From a checkpoint of a small class-conditioned image diffusion model.
Training: adamw at rate 0.0017, 9700 steps, batches of 256.
Rows from block 2 of a small class-conditioned image diffusion model, named by matrix and row number. Rows with one number belong to one channel. Each number is 128 + 24 x the weight over its row's rms, rounded and kept within 0 to 255. All counts start at 0. Numbers have three digits each. After the name is the row's rms in percent of the matrix's.
After each channel's rows are labels from the 100 images, of 14848 (inputs lightly noised), where the channel reaches its highest value: "responds to" is what is common among them. Only what is clearly more common there than usual is listed. The data: telescope images of galaxies (Galaxy Zoo DECaLS).
# convs0: first 3x3 conv (model.mid.0.convs.0.weight, 192x192x3x3, standardized in use, each kernel summed), inputs 0-95
# convs1: second 3x3 conv (model.mid.0.convs.1.weight, 192x192x3x3, standardized in use, transposed, each kernel summed), outputs 0-95

convs0.100 095:151108169140092118136152171148172161168112124127138100141159127147142153076127163124119122175082119174093110113133137048137145108077121155139102164159098117103143128150136114148111174147161148142160111114158122106112142136110108109110142151121127146142095133138131096145146144162169155096
convs1.100 085:145139129122095134147165144106122117133149087155147147117145151116116085122152119113138110087105173103085092143097101139135111114079159124113134091171123109113090142117157143159120162180137119123137119112100141100175130136126068112109169188115114114131136122101184151149121143154097086078
responds to: roundness: cigar-shaped

convs0.57 108:142137099126127130124129117107127103158140135143124182124105137104152143170123143136119104087149109108129166142156167084121140116094111069134152135080137136126141135141118121106137148140123078129107102114092100167140129117132145147129130115152133148132119121116140171112077135120063096145
convs1.57 100:115122138126113168134140125153119142126120121108129094139144146122107135099134131130131133075140118116089100090152109149137161155164104152097109149191127137133143135120122108140112109145108119189135180126102117097080130147125129125120140141060140149151086127106133159116103156085142138123
responds to: edge-on disk: yes

convs0.160 080:121126128138145148164120143144121173130149137111143145154140105129149112120143119110142125152070153072099150132124160151076125111139143100102091172120171123136138115138072121163179123110144171134149134089106123096138136153167061130146172159100163139051125175128105137149149103112127149121
convs1.160 071:122120119106127109120151114136074136102144157160120158106145191017136152092136112189163120128112123124134104126136134123148144156097121149095167116092126134149153158125143075125115135126132129133153128123137140135147126133146136124130153112072123149108090100138141101119166098114130114122
responds to: edge-on disk: no; spiral arms: yes

convs0.141 112:144165073099135131131120081134092090139108119141102151138142107149124131116138141084105135131155129109146175087165133144152132176171165138127189184135090135100134150126148133109129135159134133101131126124113080117109154115152161140119147136124107134150131119067115151146165145128146104173
convs1.141 120:131140159169135146144137111109128103146117124125106093146100097112162168146145108140108137173173154125146053143116149149122111146196120152130096137148180129133158115128092143109149134113089107139116130128128123150128112138140151123135145082155146116116128082145086135139153103109116126151
responds to: roundness: in between

convs0.13 086:095126120125159117121158092130103130126122089143084171162130143098096153124103095093117147092157138165151122173102094080142081116093103126096124087196116162125141168124119159136119114107127141140124129122105084186143133116121131114114131102135130124141109103124122149110104068108134107116
convs1.13 081:125130115119132094175133133134155065079137164124133127136101136169109140138108118106150141092128171129146136135114095151197123131092146123166110097137154144104144152103145168166088136138132116118103128116125120114160140124146110126156132158092078095142097151130126120114136113143094131137
responds to: roundness: in between

convs0.128 119:107160096137115128163156105136098109096131115119153144105167126094091111127133108112117108123107133107176155110134096112109095090118140083094104115177132113133126110115144142119128127178125127143129153132125145169170102148123152124149126109107141142135086094153141118117103105099143129111
convs1.128 133:116150139148166125146158119147135129117124147118111061117104120163086090130161104124112110102129151128134121145166118088114134150103192112147126133127136107146123131117172149148087122072150089156116090135117146142096109135121128130119124163088163139133182143078156146121135093107090117165
responds to: edge-on disk: no; bulge size: moderate

convs0.113 107:111144133113115139137136132120150124169116142095134145120131141142154117121160105127132114146085101125163084131197138071141177097122122109123114132123156132158120103143143072151074147097140100131107174120103151126127134156149143124138167118127135164124119160124129152133072112156087135141
convs1.113 101:131154128127106152122120134147097147078141123128143142101153103138107095104113164129127131156086150173129065152062146137171127161118112133144123118123141167110133153114149144123068142112145123108123073121137095125126120102112088107138109124119111105094167193127152160131161104155159112120
responds to: edge-on disk: yes

convs0.59 084:113150145135081117126140132129176112150085144115122135138109143069056113098137091162164128114096144132081095125141156115131099141181129136124161102122143143122120138132154095150137103116147170101124094143125134123134139115154111101100114097125110153084150170144152099135149106139148122113
convs1.59 104:130093108123095130130159138170157153113141118134152173159047162158147153127121128117122120148098088103128123085137072179106136135146134166117146110097139166158144098131146197145192129131144133122115145147104134095097120136103080136153118128132134139133127180117123105108134147135101122116
responds to: edge-on disk: yes

convs0.137 083:121154141133084116131122136143157116083101180144148119122122148140142117116124107168115098121132142119098130121120144136088110137120117161132142159145103146195131067131022138123140138182157160122119160119140135104118136114149151142128128146093148097158120126140115158162080112137092115117
convs1.137 074:148143131107103146084082105098137140163157165140152161127167112142157077092137076114104095125153108115133144143165124097130122170174110163168140094150123143041102123155126099131119132149133129120139115115077131146132132140114111127144179175103115141085125127123120123110155135146105124127
responds to: roundness: cigar-shaped

convs0.16 096:207120126121149138096156135107119138155155116141207163131100110125157109101134124141148132145109122135153152137159124138141129157106130109149145193102140132120132103144107104119078124158114172153166118120145148146115105129151098144093107127118109143142081128165152124152163155144102135145
convs1.16 142:134167123120105102097097136110129084116117116111133129140113162136072108146121121128122130172132162123084126161122141101145127141124139091156111117140109140118101109131133154149171118132131111134128134151089138129163156131113094123105114119118130147108110142115117119130061134122155093113
responds to: roundness: cigar-shaped; edge-on disk: yes

convs0.124 081:100116129153142128125167142119140122140107096148130149132096136152137168127095155138119139097101128140131101138165117123190142134085126169146123119125143116135086143120107089127116176131135164127134175139153142107182118162134159137142118130080087132141134120143125125139151121149156157127
convs1.124 124:140132132112093129149106116131134115140103122090125091130101114143139106159141127117103126191100100112100107117156149131138136114146063152096067124094111115172120140116155163128225151082133121128160125139113114135141153133069118132132125141139148125149159103155123125184070135122156141130
responds to: shape: featured or disk; edge-on disk: no; spiral arms: yes

convs0.111 123:145099153137167150139124163148143151201118137104170132160090123094113118068103157166128137125145108124078101157156135146134093159109113152157165124150125139123125136123120142137122108109131143150144113119096126153150160094159113095096146156086124162120124132150123150127114160138085138081
convs1.111 140:119135134111135107119137120146118131139098120107134082116144141123090111131139085140149146173144123125121088163108117117130120182150086122121121084151149104138158116146164107156149107139134118125124111141122147124153144109129147103117154148069204117114147130120118120126099099153105093129
responds to: roundness: cigar-shaped; edge-on disk: yes

convs0.132 102:085065177103134108128084135107139111131132086149133131111089134160118145112093146133115167146159064139143149117110143138148122135107110154143143102144103143138161088100119087103068107142129112108095118092145160131155188111155113140114101081170098109162153148107138153141164126135088120111
convs1.132 111:123110109153103162111147127139181149106149187133167126131113145150138130157111124117110132139085144130137175132156090109150135121097135171154117119148135127102134164107112119123098114124110192177136124112096027158171131116136167126104156120112128125161124152122140120115113076102114121127
responds to: edge-on disk: no; spiral arms: yes

convs0.89 136:099075151144098114130131144133135146135104140207129115144108123126128172114129145129139139163135152177143136092115123087128152144137125164138136087077101147111130120108137122107091107123070074142117126094151147108109070119116154170123090110134108115181127115124159104144108144134151146144
convs1.89 149:085143149120126095132115124114142094175154107162123155144168125118142132132118151148144137101162134172151117136124150151151114074097116127139076180091140105153145097129106040163123097115140186155095154130196135133137105104149124126138113155135128121072132168149145174143127122125146107132
responds to: shape: star or artifact

convs0.15 093:071185132173095082120167142090111137131147099125152094111113162145097138141134145123138137175093120157127096172117126140142093126173157122138088144157095113113127186124118124128098120149133129114116122106126098123144149137113096088131066139171141172099080123146138120135133132130166127140
convs1.15 095:168123138189152136155161103150093155134154091115135161123170111097111140140132114094116130207147135112147137078106141140138121113117111144118165140075148134127131134141100102103153148098108148106143134105158141148123135126126143126106075167168142129058123161093076113129072113121069095142
responds to: edge-on disk: no; shape: featured or disk; bar: no

convs0.147 145:110058146123125147142119161139153145163124111137105141132127113152144105143116135134127141134137119098127159122117158128116155128082141157124119127097132140143156114132116050119103136112133063132112135108100131120158119116148143132141142106139159099159164105082133134128119140132094120118
convs1.147 102:105100080130156149131137120129178155121113159136131109115083113126131101109135121116089131130120181100109187109127121119168135121182145156143135150133093121156102121100102204140114125130142163126119123145091071164157114119121130120086145122110132122096104113085111097159172115123103099163
responds to: shape: featured or disk; edge-on disk: no; spiral arms: yes

convs0.101 086:115119139161149092140171134122114094154118143137130121132111161136117121102126154130135110095125135144179076159117130097133143125130140132151143092152087148150085163113132164116122124114117132112124151126114111155133124116137150086132096096125087101176082134151167178112122127130159158138
convs1.101 078:150121155116123144129145112124121139142078122123143136145164149096168152087138103170125120108115120089120111136126087086159124155133157129107122099132102127119122155111120112130074123113117116136133125134159149128134120141093091129083144132138166137120137084128087083111197139100096121150
responds to: shape: featured or disk; edge-on disk: no; spiral arms: yes

convs0.187 078:139066134113128147131129118126139098127086114140137187122089195112132180165099121115120141133109126135134153143133117120098103125068121098131136127123117134113137075111125154108125091117111100172121143121099123153108093103180143138110086118071132117118146084119146111127107137121119107151
convs1.187 079:116132131140107201109092124071158151103100139110115095119122188119102145124151135121136135170124144135109131122126099146118132148133126110164108129181105115095130104143137147105130167131116132131131126183096100172126119117118112111114154151115175110131081107135173070129106132110125116152
responds to: edge-on disk: yes

convs0.80 137:140073142082103125131078130133146149150083135163138146118136106150154149097149090142181138148158127134143161119112122126102144105116110119150137142098101124133127140158136101113101123104103092113137133128070124110160129127173178143131193144140111100178138135119112166106128121140070099088
convs1.80 121:126146133154153168133152143141168156096143132125124123095081127155065140129116159156130139134119092152141166158141140117122147122089111091085113090116126104166130135129134137179102155125135136127105133119125081105160140109125171119137178138176127108157141116153137105138106130118104131135
responds to: edge-on disk: no; spiral arms: yes; spiral winding: tight

convs0.177 063:151194118122092141147151121128140084118131146179116102129142115147128095144109142172115109166167110123082145123112130122070095119133141114120140107168163107130115146124135118111119116150111146119133129128181080121103100096111101162190099148158084123129144108125129076101122144104135090122
convs1.177 069:166122126119084132141080166125149152095125166128107137111131060139126122098141127107092127097087121125149198140137094107164129175115153172103109101146133129125106150107156116113121128143127135103110130123132154144132146147104106137134166135134119096125132131162112141120123138097121096113
responds to: roundness: cigar-shaped; edge-on disk: yes

convs0.180 075:105176134124141133170118121112082132122119173132144153078122157056123085148145103153137124080109123142128105114184136108153119144165094070095152084099158127138105113127178171128146125116153124121112083120108132128144154136173131118106153101124117160117132118156148136121109093123127142146
convs1.180 072:131144122150114102143169150109106117113124126156160167139108112115136147138090139108128134151076142116122173111069149129149121124075129077108096101095163148121124159113121147147141112119154118111118101098110093137140130120150096169148083101162106112140199120121115145142103130144141125136
responds to: edge-on disk: yes

convs0.185 107:108131150138112103114136129130104137141168181105130170140099146097069122139143160143158137146099129144122126159125138076088135137132130109103148073121113147132105149130126101134117127104137132119132133123130119150080135108145132124159122105120132134182109144157182124125123131103161130129
convs1.185 096:084099133127119147128144125147087126162140104105140136128150131114153102115101117136142134087112120129149098139127158153095107104115102128113137147138134122156115165104093113138079097157088145115125159134176110119102133121162163123169105078142132150126116139135058188116132128135149114138
responds to: edge-on disk: yes

convs0.34 112:084150143130126109105130117117149096094110147122156080153151170120095152085109131139119117149111102155120127101091130067148110151118156186115139074142083151124130119120143094138162112132112133097114098148146161152129131113103126119143119084148116120126087156121140104146123133109188137138
convs1.34 120:134102145132139134153108145112116161144150127129134135120108097118151149145138112123121123139162149119134118079155122169103151088137085135154151157172134149129153128160082142127197096142116139128119151119111119120091124144140145131170161077115122171112061155146113166112130178108169149140
responds to: edge-on disk: no; spiral arms: yes

convs0.10 094:132148137138116121127141131135141102155091172162112134103144148123108128114117102164161118126119172142094124103119129122068131140153140173118154101135085132131127137122151164151141158139116125143155133142166100109097130122108185137149092111100101113183148112131127122139160097136140096116
convs1.10 078:154123112126143098137087122136104122153135138142152119135140108085136160115145107125144140110126102123131111145120147161131104145104115111160176147152123154100155147145120098099079071135114115108147087126119177147101130135152128120090126112098129143108146176139127162144179138110142157111
responds to: edge-on disk: no; shape: featured or disk; bar: no

convs0.116 076:145113130154132105114180156138116110138102105070155165125142123108118118129116103120127147113094154179152099122120132073097122112104137149107146124146139129115088126129120071104164104143113102131126131115146109108119119133120140103150135145118119138125092153122127092128180128127157140151
convs1.116 093:138116131114135093124080100130124128114105147181129093112186130159135149120151153163134144102084144132132146156108111177109126128105115162106090161125135129150146163138130113116093111103187082145114112093120159173111113114163121113142132112052091116157124109149117149133120116136150135125
responds to: roundness: cigar-shaped

convs0.81 069:131123106126134136127133119164119142130114196087103113137187135091108121116132118144140142144120157150118137134113130098067138121136100093122155080113119166121096175147153128138192116140138149140159140131170127110088149129135135106136103113127129108173144122093112153119145136106186151098
convs1.81 090:125148160179114117170126137099133095124118116159097092109162096161088123151144162116112150159110116129135156152130067142126118095160116146142130099124164116141142084140159087126140127093117117130138116116091136152109152124123118123136135131095117098095185148114140140165099088146122157149
responds to: roundness: cigar-shaped

convs0.48 115:155084135139140122162111144130137129123107107128130135160103133125125138106113159116125169132152092141160151051153131125120140179107104127162158117128115137149153108131128126123119134136123061120149149114082121118113083147130104121122103096142121118126102089114127134128092181149109149124
convs1.48 096:137111116171142145146145130093115137139126142128148156140109166098087155126139165136106116181159162122104155134116142164100144074161093117113139142129145127167136106147058147136152162151101165157115171158137146126170113132180135149143125091121137122135121116107109110107093083147146119138
responds to: edge-on disk: yes; roundness: cigar-shaped

convs0.186 104:113156162141103129138160177167162147168118130146123155084051119065119140121101114137134149136053147165077132113132134102142161148128146097131107046107116162122108127142166118133133148089140134141132102133163148113162142128130120121112117125135140121128125140158129115134158125136113160105
convs1.186 132:096118110169106128117149104140131176097120154108123123139079100156125101139130131114099140096098107152103117111175189134126142163126105111105099151102166118170168160131132162147151131107113131115125135135107102059115142123105144127155137155150129131163154130130128153120081141160146129135
responds to: shape: featured or disk; edge-on disk: no; spiral arms: yes

convs0.153 149:108104167136127145128125155141137146147117151131092126134111136132118144137141161159164142112119118162151128115098150085083162154091119173158125110119127125123119164129127088109054126131128110139120140143148117129140112101108135123106134098145132059175121165073154136144184135128134141115
convs1.153 145:117117155134149114107170130127145111153141112117117188153177139141165105094099119127139113100123160175138133095162127153145144073143157123132130150092114134181116109153087096128055102132156158125105172139161139081076103123119131112100128104154115117132119140125182158168127091087139116122
responds to: shape: star or artifact

convs0.109 119:111167133125119128139158133144165122138105136136126123129165151138115140116139129122126142174094146148160116120088109008109090103059098111130124090178126134109139137106134134128093138110130111103114099158148134146138131131135137115144133108117133137134041136082121109105119123104114115091
convs1.109 135:090143148141126118105107129166139146094131152117130074121126086175148115137109125119145125056070144169203084125140111126117161154184156142129117137163126139127115129105156146148030098117139132120100117122135129144118111137132156127110108143101126116144143163090096171152150098128135140149
responds to: roundness: round

convs0.104 103:134095157144088130108129143130162166129136139158131076163138156181099135117137158168118151154086136123098108134131134054111094143051123109135109151151157154119171128131122116152120130111135133158134127133158166109141116106125089168147152127145156132135074126128147075131138094121147139075
convs1.104 134:146128106121099132096121115087143104105146130143125132150143112166144144148122143103091119098073173130109133139111081107141149122108154163112093159106153113152090157127153173093100130116166158142146119114121127110124138125115102126134087134189104096098161133115169145141129127138155102126
responds to: roundness: cigar-shaped

convs0.37 100:147098085132145161118116104137097145116127110132172124139191110159122138146133106108124117112132136084176128100088101132136128162126132117109148165154124144141136146105131171134147131147135145147167144114104106178165134149167123126125118144137096149121099083147089162125113127111115134102
convs1.37 115:094146125138147170134144131098144146110127151124110140157080063164141135174118113153122133112125152147137125120121119129093149157135171091141132158124127142160122118101133181124069132078121118099133158149141124157128127121101131121155106085161123112164158145138104129130145144122118162120
responds to: roundness: in between

convs0.42 100:078160118134113128133119116135106109122148124132049124138141154126119106160093150111119135146124135135145131129096140143095141082186132146101109125080115106131145182137127162112133100125125129116122127146120136148106072128132131132138117122130176129124149087120113083119079114098125101142
convs1.42 134:141173120134105111107112128125155100113131149117121146121109163145048120160110115111133129178143150120109124143137114129144127144125136088157145125136103128136126093120135145144191125104122143137123124129105131121159140149104105135121131162141154121108127138070117122117050140109107094138
responds to: roundness: cigar-shaped; edge-on disk: yes

convs0.7 124:129090147133143154133129148094143155123111119147186093115147161154152081111125085156156133129118131128137149098107109106126110105096115092113113104099117095160096079112089135163116112107124140142136140146121155116139164202138185124126118118117106101114127129176137137112138086095094147094
convs1.7 156:126145112173126100119107124106144134124180123132125117104086099157147134125171134114117125147126123131117130133123144107122125115109088150105085116136131139156122172115151105139197135099134097097126129157132084112125111108113189144128136142177154098119171135118092117144129156148141110141
responds to: shape: featured or disk; roundness: cigar-shaped

convs0.28 162:123084139107128158172118153158141163102125122133148114150126105141182135131138141125079141132146080111141114109132125111151143117071080138136105158096133159139126129127125093134100145145141109147123182116110144144161173166106148135133100125153125132143147099095085129109094150105077134121
convs1.28 120:127103108139095121088093151142123133166147136134125140128097145153151143158108138116095128103115093153165058159111163146100145176129096164105161112114138167119163092118148112104137111128106131140144126151107118111088129115105155123126165109114137118119171143152148126116096106081159151152
responds to: edge-on disk: no; shape: featured or disk; spiral arms: yes

convs0.129 101:106149111137115095099135100144150113090148132095121145115174140136132131134119090111100095182107123113100126137113141150118116142159131104114107151195143132116176148140138131154200144098137143138115108137095138131134121144111095108164135147115119158104148162157095084146089156138122124128
convs1.129 147:151145131123170119133118126139074102171137128140130105126092151092134168129139108166128120148140104165157163129130203126134131131082119098138118148148124133156179136108095100119122087119148102105140113100153168155108124135114157143121082056128121132112157114134100149161191157085180133144
responds to: edge-on disk: no; spiral arms: yes; bulge size: small

convs0.4 091:116177147101143117141127128098099109141124151148116146156140152113112103133115135126154153116140127127130144107125114150094116153194117155125137127121098131102106193120143154136140111147132126123159131123134133124059162104130199146123152132149112101212159135112101145109164134107117100114
convs1.4 072:132131149124143139092138090139146166144152129127121147087112135099086120148093149111127126133101151126109140123132156123127142181099131087123150125133126113133137193136131115168152156109166162109114100142150068107132078122103160126055156079128145144130135099127160087084101119109160129097
responds to: spiral arms: yes

convs0.52 116:116155127163117110129152108119097137158133121114099196115054134066157145153083114132129111104109141141088131130183152097144162115170147139140142097097146122116098129171134130116142137130133141143128106124130116120096120118131122143110129129120127114101119127103120123119115127162135119191
convs1.52 108:121115145118096136132136116148149124071117135111129112141114138191134134158140121114138135068068151122131135128135175111121150143146159076128104105105143140084107158122140141120023141123117137152133131135130127168158151115143129118142125111123119090122214116120111128147093102155121116103
responds to: edge-on disk: no; shape: featured or disk; spiral arms: yes

convs0.29 121:122108141149160132144163138134108119103130127115113133137123139121121128160105181141128114126132089157160085134104129102201107153096141141132134085087140125116087130085164145132069130156156130104116125149107148150087147120123094097082083085147116126134142102106145125129138114140152174174
convs1.29 150:143085120121130116130156123092135124141130106149112129136158099113162154150138134135148135132150128123134142128128139138115135071110136121149135137126131148088106026119053132112080119121134122124117139124159123147084109128126119133106129095173139137049128137108098125147123143123100142121
responds to: shape: featured or disk; edge-on disk: yes

convs0.75 110:143101141097102100109098105108103102159155154153083126120149143113139121138158107139133091112121176115078156094133109141066116142115110134105121135100129094111123135117125192154129127137106139117142116137142145121084126082131146155112135151131128149134134127166130067111150091123139098091
convs1.75 126:148151118100114126127116106110116139134129126109142156163136130149125154106146144131134128134114120130160093148131138131149112148123112139125180111124098156152125145122167162084146141122130156085138172128151139127159139108089121119131090106163169105173139114154128103073120116126132143140
responds to: roundness: cigar-shaped

convs0.5 084:148134155127176128143129142146154131137118131121089109121194107160152159114103110147106113137089137135162098140163157106148174095094144143123149162119125095154110122127117124125098117147140096111139133126110141114127106114072188098094112092153142140148140114068119137138149153151116097125
convs1.5 084:148132118108163122132095141154153107130131140164147151138120138131131101173119107087084121084111184091145171161107104121108124150163164092132129135109091187117127131131106167118057111144145156120105123124150143136119130119131085140094143131179113118121107138105114118117092140127113152131
responds to: edge-on disk: yes

convs0.189 084:111127138104123116098112128162090121121127139118168115118092117061108115110134129158136132142104112150079126126150109113141108099148131106148147122172109158112124099134109179147132098132160122123134089090099117123148109155163064159097153175082157161154096103160137103145140139154133125099
convs1.189 081:142109125132141118140142141146119089127128137121151177132132123109137179140113104103179127103091164130153130113146118127151166142085125094109108113147146135142098137143129136113126108148147133062127115157137110123188144125116104132127121119173081162149122126183093131143091127134105141098
responds to: roundness: cigar-shaped

convs0.112 085:080179086151118135111145133118143139142136126116136121144131098110119128155132130082144158143084138129119113161189161113168123137151131114147086056112155142130131157156131118129186103086129153130115082118145103137106108141131066095121107137146125147126152160130147144159109144164140158126
convs1.112 093:125118132123084126104151132111154122162172115101142164134106161115147117122147123104129122149118113146123138118078110124111131123074124119123118142077111140122086147107162138098160155049128135112107172156086119098134120089135058128113134145207136130101130108123144111137141145177110128078
responds to: shape: featured or disk; edge-on disk: no; spiral arms: yes

convs0.181 107:166114142125160170144151150122060143163155128137134141127042100102178144151111165124137149071122142133148175156136123085114159119095117130149129114079164145092077152135132145128073132105149142155164138122133124156109147129148141153095150128152129086133089086138131142099152113101164135143
convs1.181 160:125135135118169132121072125088061130169114084137122061120134101070124150109182117147108139125142116138142153144109171129107121117107113099118104152183112150118182132119109115115113101118149089108132108113129163160107128135106144127139135095105130131115142102140126131125224149090182152162
responds to: shape: featured or disk

convs0.9 091:136138101095110119111114085111096103121119126105137167103107149128125119144127130120135104134163148121175167145123099154147105118147108071076158127165096135118138174127149140102119099112106123103074112134134128120140131129135127153108104112164128143173107108138149149123105110114102097137
convs1.9 087:087164153121090120155106140090136100149143084095121154148128170096159109131100125130136102116109108129140097131109130159121114079124148124124106112113101139111119108124170135123141146138133126168150112169158148141100140121117089152138112170090103135186133162145206183142103119155128154114
responds to: roundness: round

convs0.31 091:143091132106134130111092138080103115131152116137108135126108160167138118129078127122096125118174140109131182124135143184103132137140127174110121170144190145133115107171107121149152143118149149169123133145132125146077119113154136154114140109146121088112184102136119154098167109112122119172
convs1.31 101:121117149132137086109137141156115150141137141126134164106123135078112152129094136128162123159141133167116117152081136117145083106101128139131142133153140125128103133135158108141141117114093136118141111113141123089123151126150150094115102160129125146112157151136107141179176107160137085137
responds to: edge-on disk: no; spiral arms: yes

convs0.163 079:116149164138116097122093136116113127119150157111154092120113134143076107138154127158135143099113165120088105157139105194133112112149127138113143128100120130134123141144171129134098151134139137118129170106117134069095135153119079101076123122154129152116144156155134124134151129156148122085
convs1.163 082:094111152134153123143121151153142139115158131145128113101100123134087117140116168164154135132137103127129109121148177137145123147126114128125164158118150101089140136133103160153129141139169132171144143119098160110118117130184149111182104118070123142176072121112175156125147147128145104122
responds to: roundness: cigar-shaped

convs0.79 074:127121099085114149144109127133155124140079109093109087114147151133137107178148133116115155139120142181130149142133173104100094150089103114095135085158075113127146174097095147083113104091096106117122157113098095107144170127109178115150071160085125112107116115132096154141135159105126114112
convs1.79 081:111148127071100129130078128114126098134111130118149110141153174102136056157170100109122121144135142128147102158126096146119123104131143138125123131143136152103158100109110134139109106178131144102136111105114125182134127115142088128156154135140126091104131144147129118083153130127149146139
responds to: edge-on disk: yes

convs0.146 110:163125115089083156160089127136178131130115159111107128123147141137140118110155088126140113098130126110116151085181137142093133104118115115152127132117123119166169110133067159126111155125140114158139161127111117112140102163117126137129157156093146158129144139137143130153126135157079118089
convs1.146 095:128126113113108125125125141130157125137134085132117147117158129064144079120126142082146103112112136136120114079082057125156140110129176115133144098116159128119124074172140114130113116166117101092137113144146167142102139130134098127140129145118128120103141129122116127121064117142113106131
responds to: roundness: cigar-shaped