config = dict(
    model='class-conditioned image diffusion model',
    cond_dim=128,
    num_classes=3,
    hidden_act='relu',
    widths=[64, 128, 192],
    blocks_per_level=1,
    optimizer='adamw',
    max_steps=9700,
    batch_size=256,
)
Rows from block 2, named by matrix and row number. Rows with one number belong to one channel. Each number is 128 + 24 x the weight over its row's rms, rounded and kept within 0 to 255. All counts start at 0. After the name is the row's rms in percent of the matrix's.
# convs0: first 3x3 conv (model.mid.0.convs.0.weight, 192x192x3x3, standardized in use), inputs 100-119, a 3x3 kernel for each
# convs1: second 3x3 conv (model.mid.0.convs.1.weight, 192x192x3x3, standardized in use, transposed), outputs 100-119, a 3x3 kernel for each
convs0.5 100 [116  87 110  83 115 135 108 143 145 113 136 129 123 114 105 134 127 135 135 106 140 155  89 129 137 106 150  97 137 132 130 112 156 127 119 128  87 110 115 136 111 115 117 198 129 133 165 153 150 135 142 110 128 111 127 106  96 124 139 106 106 114 128 134 100 121 128  96 110 104 124 126  98  46  87 103 140  98  95 123 160  98  97  92 147  66 145 128 154 154 163 120 114 106 128 141 131 144 151 141 140 121  91 134 144 122 163 129 103 118 157 129 112 133 162 122 153 122 148 151 126 178 147  98 115 130 139 153 149 138 105 110 120 130 123  69  86  87  93 126 126 118 107  94 133  52 129 128  89 109 114 117 119 146 126 123 127  94 157 117 118 156  93  82 139 117 156 163 140 148 137 132 111 119 127 170  80 120 132  99]
convs1.5 098 [110 123 135 110 121 171 164 193 117 166 124 128 154  88 134 121 106 133  97 144 134 136 161 136 123 134 155  76  92  99 127 130 102 137 140 129 144 147 149 133 118  96 139  76  95 146 168 101 159 138 125 142 120  93 138  96 106 179 138 115 148 127 138 153 142 130 121  79 161 153 114 111 100  87 132 103  86 177 126 166 157 105 119 154 141 150 120 101 168 115 143 123 134 104 108 129 112 116  88 144 117  81 162 133 138 130 130 126 116 111 141 139 106  80 129 106  89 103 137 104 138 152 117 124 129 107 130 135 174 124 117 124 173 133 126 115 169 109 148 171 144 129 108 184 136 110 106 123 138 158 101 107 158 103 135 127 121 114 157 119 131 132 148 152 154 146 178 190 153 139 160 152 145 118 164 126 165 122 110 110]
convs0.6 108 [118  86 126 128 135 155 145 164 133 108 132  91 139 115 122 133 114 131 113 124 164 151 154 157 106 133 169 120 136 120 101 141 106 129 122 133 155 149 110 134 162 120 147 148  98 144 114 163  90 107  75 128 137 141 117 110 145  99  73 173 133 123 142 149 117 131 137 151 159 136 164 184 111  83 106 101 157 108 131 100 156 134 136  69 136 175 163 118 158 166 127 137  88 153 176 108 133 147 153 136 126  98 103 106  96 110 147 147 101 110  47 108 173 138 126 155 188 131 130 109 143 137 117 120 114  83 115  95 111 124 104 121 119 117 108  96 116  54 107 120 157 159 146 154 141 136  77 151 133 187 139 174 137 138 124 137 132 117 159 171 135 101 106 117  91 157 174 183  79 120 166 142 156 131 134 112 131 125 150 135]
convs1.6 106 [123  84 106  97  97 101 146 133  93 140 155 143 124 114 112 150 104 137 114 112 117 103 145 160 158 185 144 106 133 137 134 128 123 151 138 120  97 126 111 126 100 130 115 103 165 133 142 121 129 104  83 135 103 141 111 131 130 108 135 133 131  95 129 147 166 115 158 128 145 108 118 160  97 107 109  99 179 156 145 133  89 113 111 143 117 170 138 130 154 129 143 108 125 161 132 138 104 100 102 133 111 115 103 121  82 134 128 146 152 133 129 102 136 136  68 108 117 138 124 161 113 129 132 101 122 133 159 111 118 104 141 134 105 123 142 112 146 125 104 140 118  97 161 130 134 147 142 147  90 138 109 128 173 117 123 123  80 133 114 101 130 123 103 141 100  97 159 126 120 122 118 129 167 106 159 164 128 120 122 126]
convs0.7 139 [106 100 145 126  89 155 132 147 179 151 137 117 138 140 136 152 135 141 108 138 103 105 101  57 142 136  73 141 163 127 135 144 151 122  91  76 123 129 123 101 208 121  86 102 186 126 125 110 103 139 121 128 122 102 125 157 147 123 145 107 118 116 151 159 134 138 148  80 134 161 159 189 154 114 138 150 129 163 147 131 115 122 116 121 107  66 143 118 141 145 163 175 153 129 159 130 142 129  90 121 103 118 186  95 107 122  84  78 133 108 121 105 110 101 140 110  69 125 140 133 147  95 101 139 159 122 119 111 127 135 111 166 149 149 113 159 144 181 120  90 144 159 133 156 149 116 155 157  21 192 152  77 147 149 131 155 148 120 185 119 112 136 113 149  70 112 121  89 156 123 112 130 134 128 121 119 121 155 132 117]
convs1.7 150 [166 169 171  99 176 155 142 174 163 129 110 146 148 112 141 139 131 153 130 153  89 174 148  84 163 139 106 111 139 148 107 204 140 126 153 132  79 109 102  92 111  92  94 144 113 142 131 117  99 138  94 119 101  97  75 143 152  92 120 169  94 150 131 120 114 131 130  74 130 133 133 125 145 131 171 101 121 131 144 129 147 113 148 132  67 132 100 130 103 122 126 173 164 161 126 130 137 138 122 185 162 127 125 132  96 116  96 103 128 113 103 115  79 122 129 123 133 159  86 132 115  96 102 126 108  92 130 147 169 156 156 161 131 143 143 156 109 135 128 100 121 114 103 117 147 111  51  99  94  75  70 112  91 114 124 147 130 113 122 127 126 102  97 126 107 137 103 114 126 102 109  99 139 137 143  86 142 148 133 141]
convs0.8 086 [105  97  79  90  91  78 120 102  97 109 127 147 132 123 130 124 159 155 135  97 143 161 161 155  93 150  71 127 193 179 201 212 201 174 159 165 135 137 131 151 130 124 123 108 110 125 165 145 147 138 111 134 120 132  94 134 128 132 147 114 138 148 105  56 111 122 154 124  90 105 117 117 104 115 132 126 124  88 154 155  90 100 129  90 130 162 153 135 164 129 146 134 114 152 131 136 119 143 146 126 140 146 119 161 125 119 119 144  64 119 105  74 106  96  68 103 126 166 171 154 135 129 129 136 126 143 114 154 134 121 145 137 140 106 132  99  94 118  91  57 122  80 112 142 103  95 122  94 104 124 128 161 130 121  86 109 124 109 139 148 143 142 186 142 169 124 183 160 107 135 151 137 159 114 124 158 124 108 156 129]
convs1.8 079 [115 137  99 127  95  96 108 106 161  92 138 143 119 138 119  97 148 108 138 116 169 154  65 116 109 105  90 112 117 170 148  97 123 131 144 151 123  83 123  86  80  75 106 121 141 134 156  82  92 112  91  98 132 112 145 150 153 131 137 174  98 157 159 105  80 152 125 124 104 142  83 143 146 158 159  93 143 127 160 147 140 108 176 116 142 172  71 153 111 127  92 124 133  60 139 130 127 126 186  90 135 100 146 144 123 138 104 115 150 123 132 183 146 109 127 137 106  97 153 132 134 141 103 134 142 136  95 154 143 104 116 136 122  71 101 108 156 146  85 132  90 143 141 112 109 116 110  94  99  94 125 133 133 135 159  86 126 139 124 108  85 143 112 137 141 195 137 108 147 160 139  72 129 110 145 103 131 112 129 100]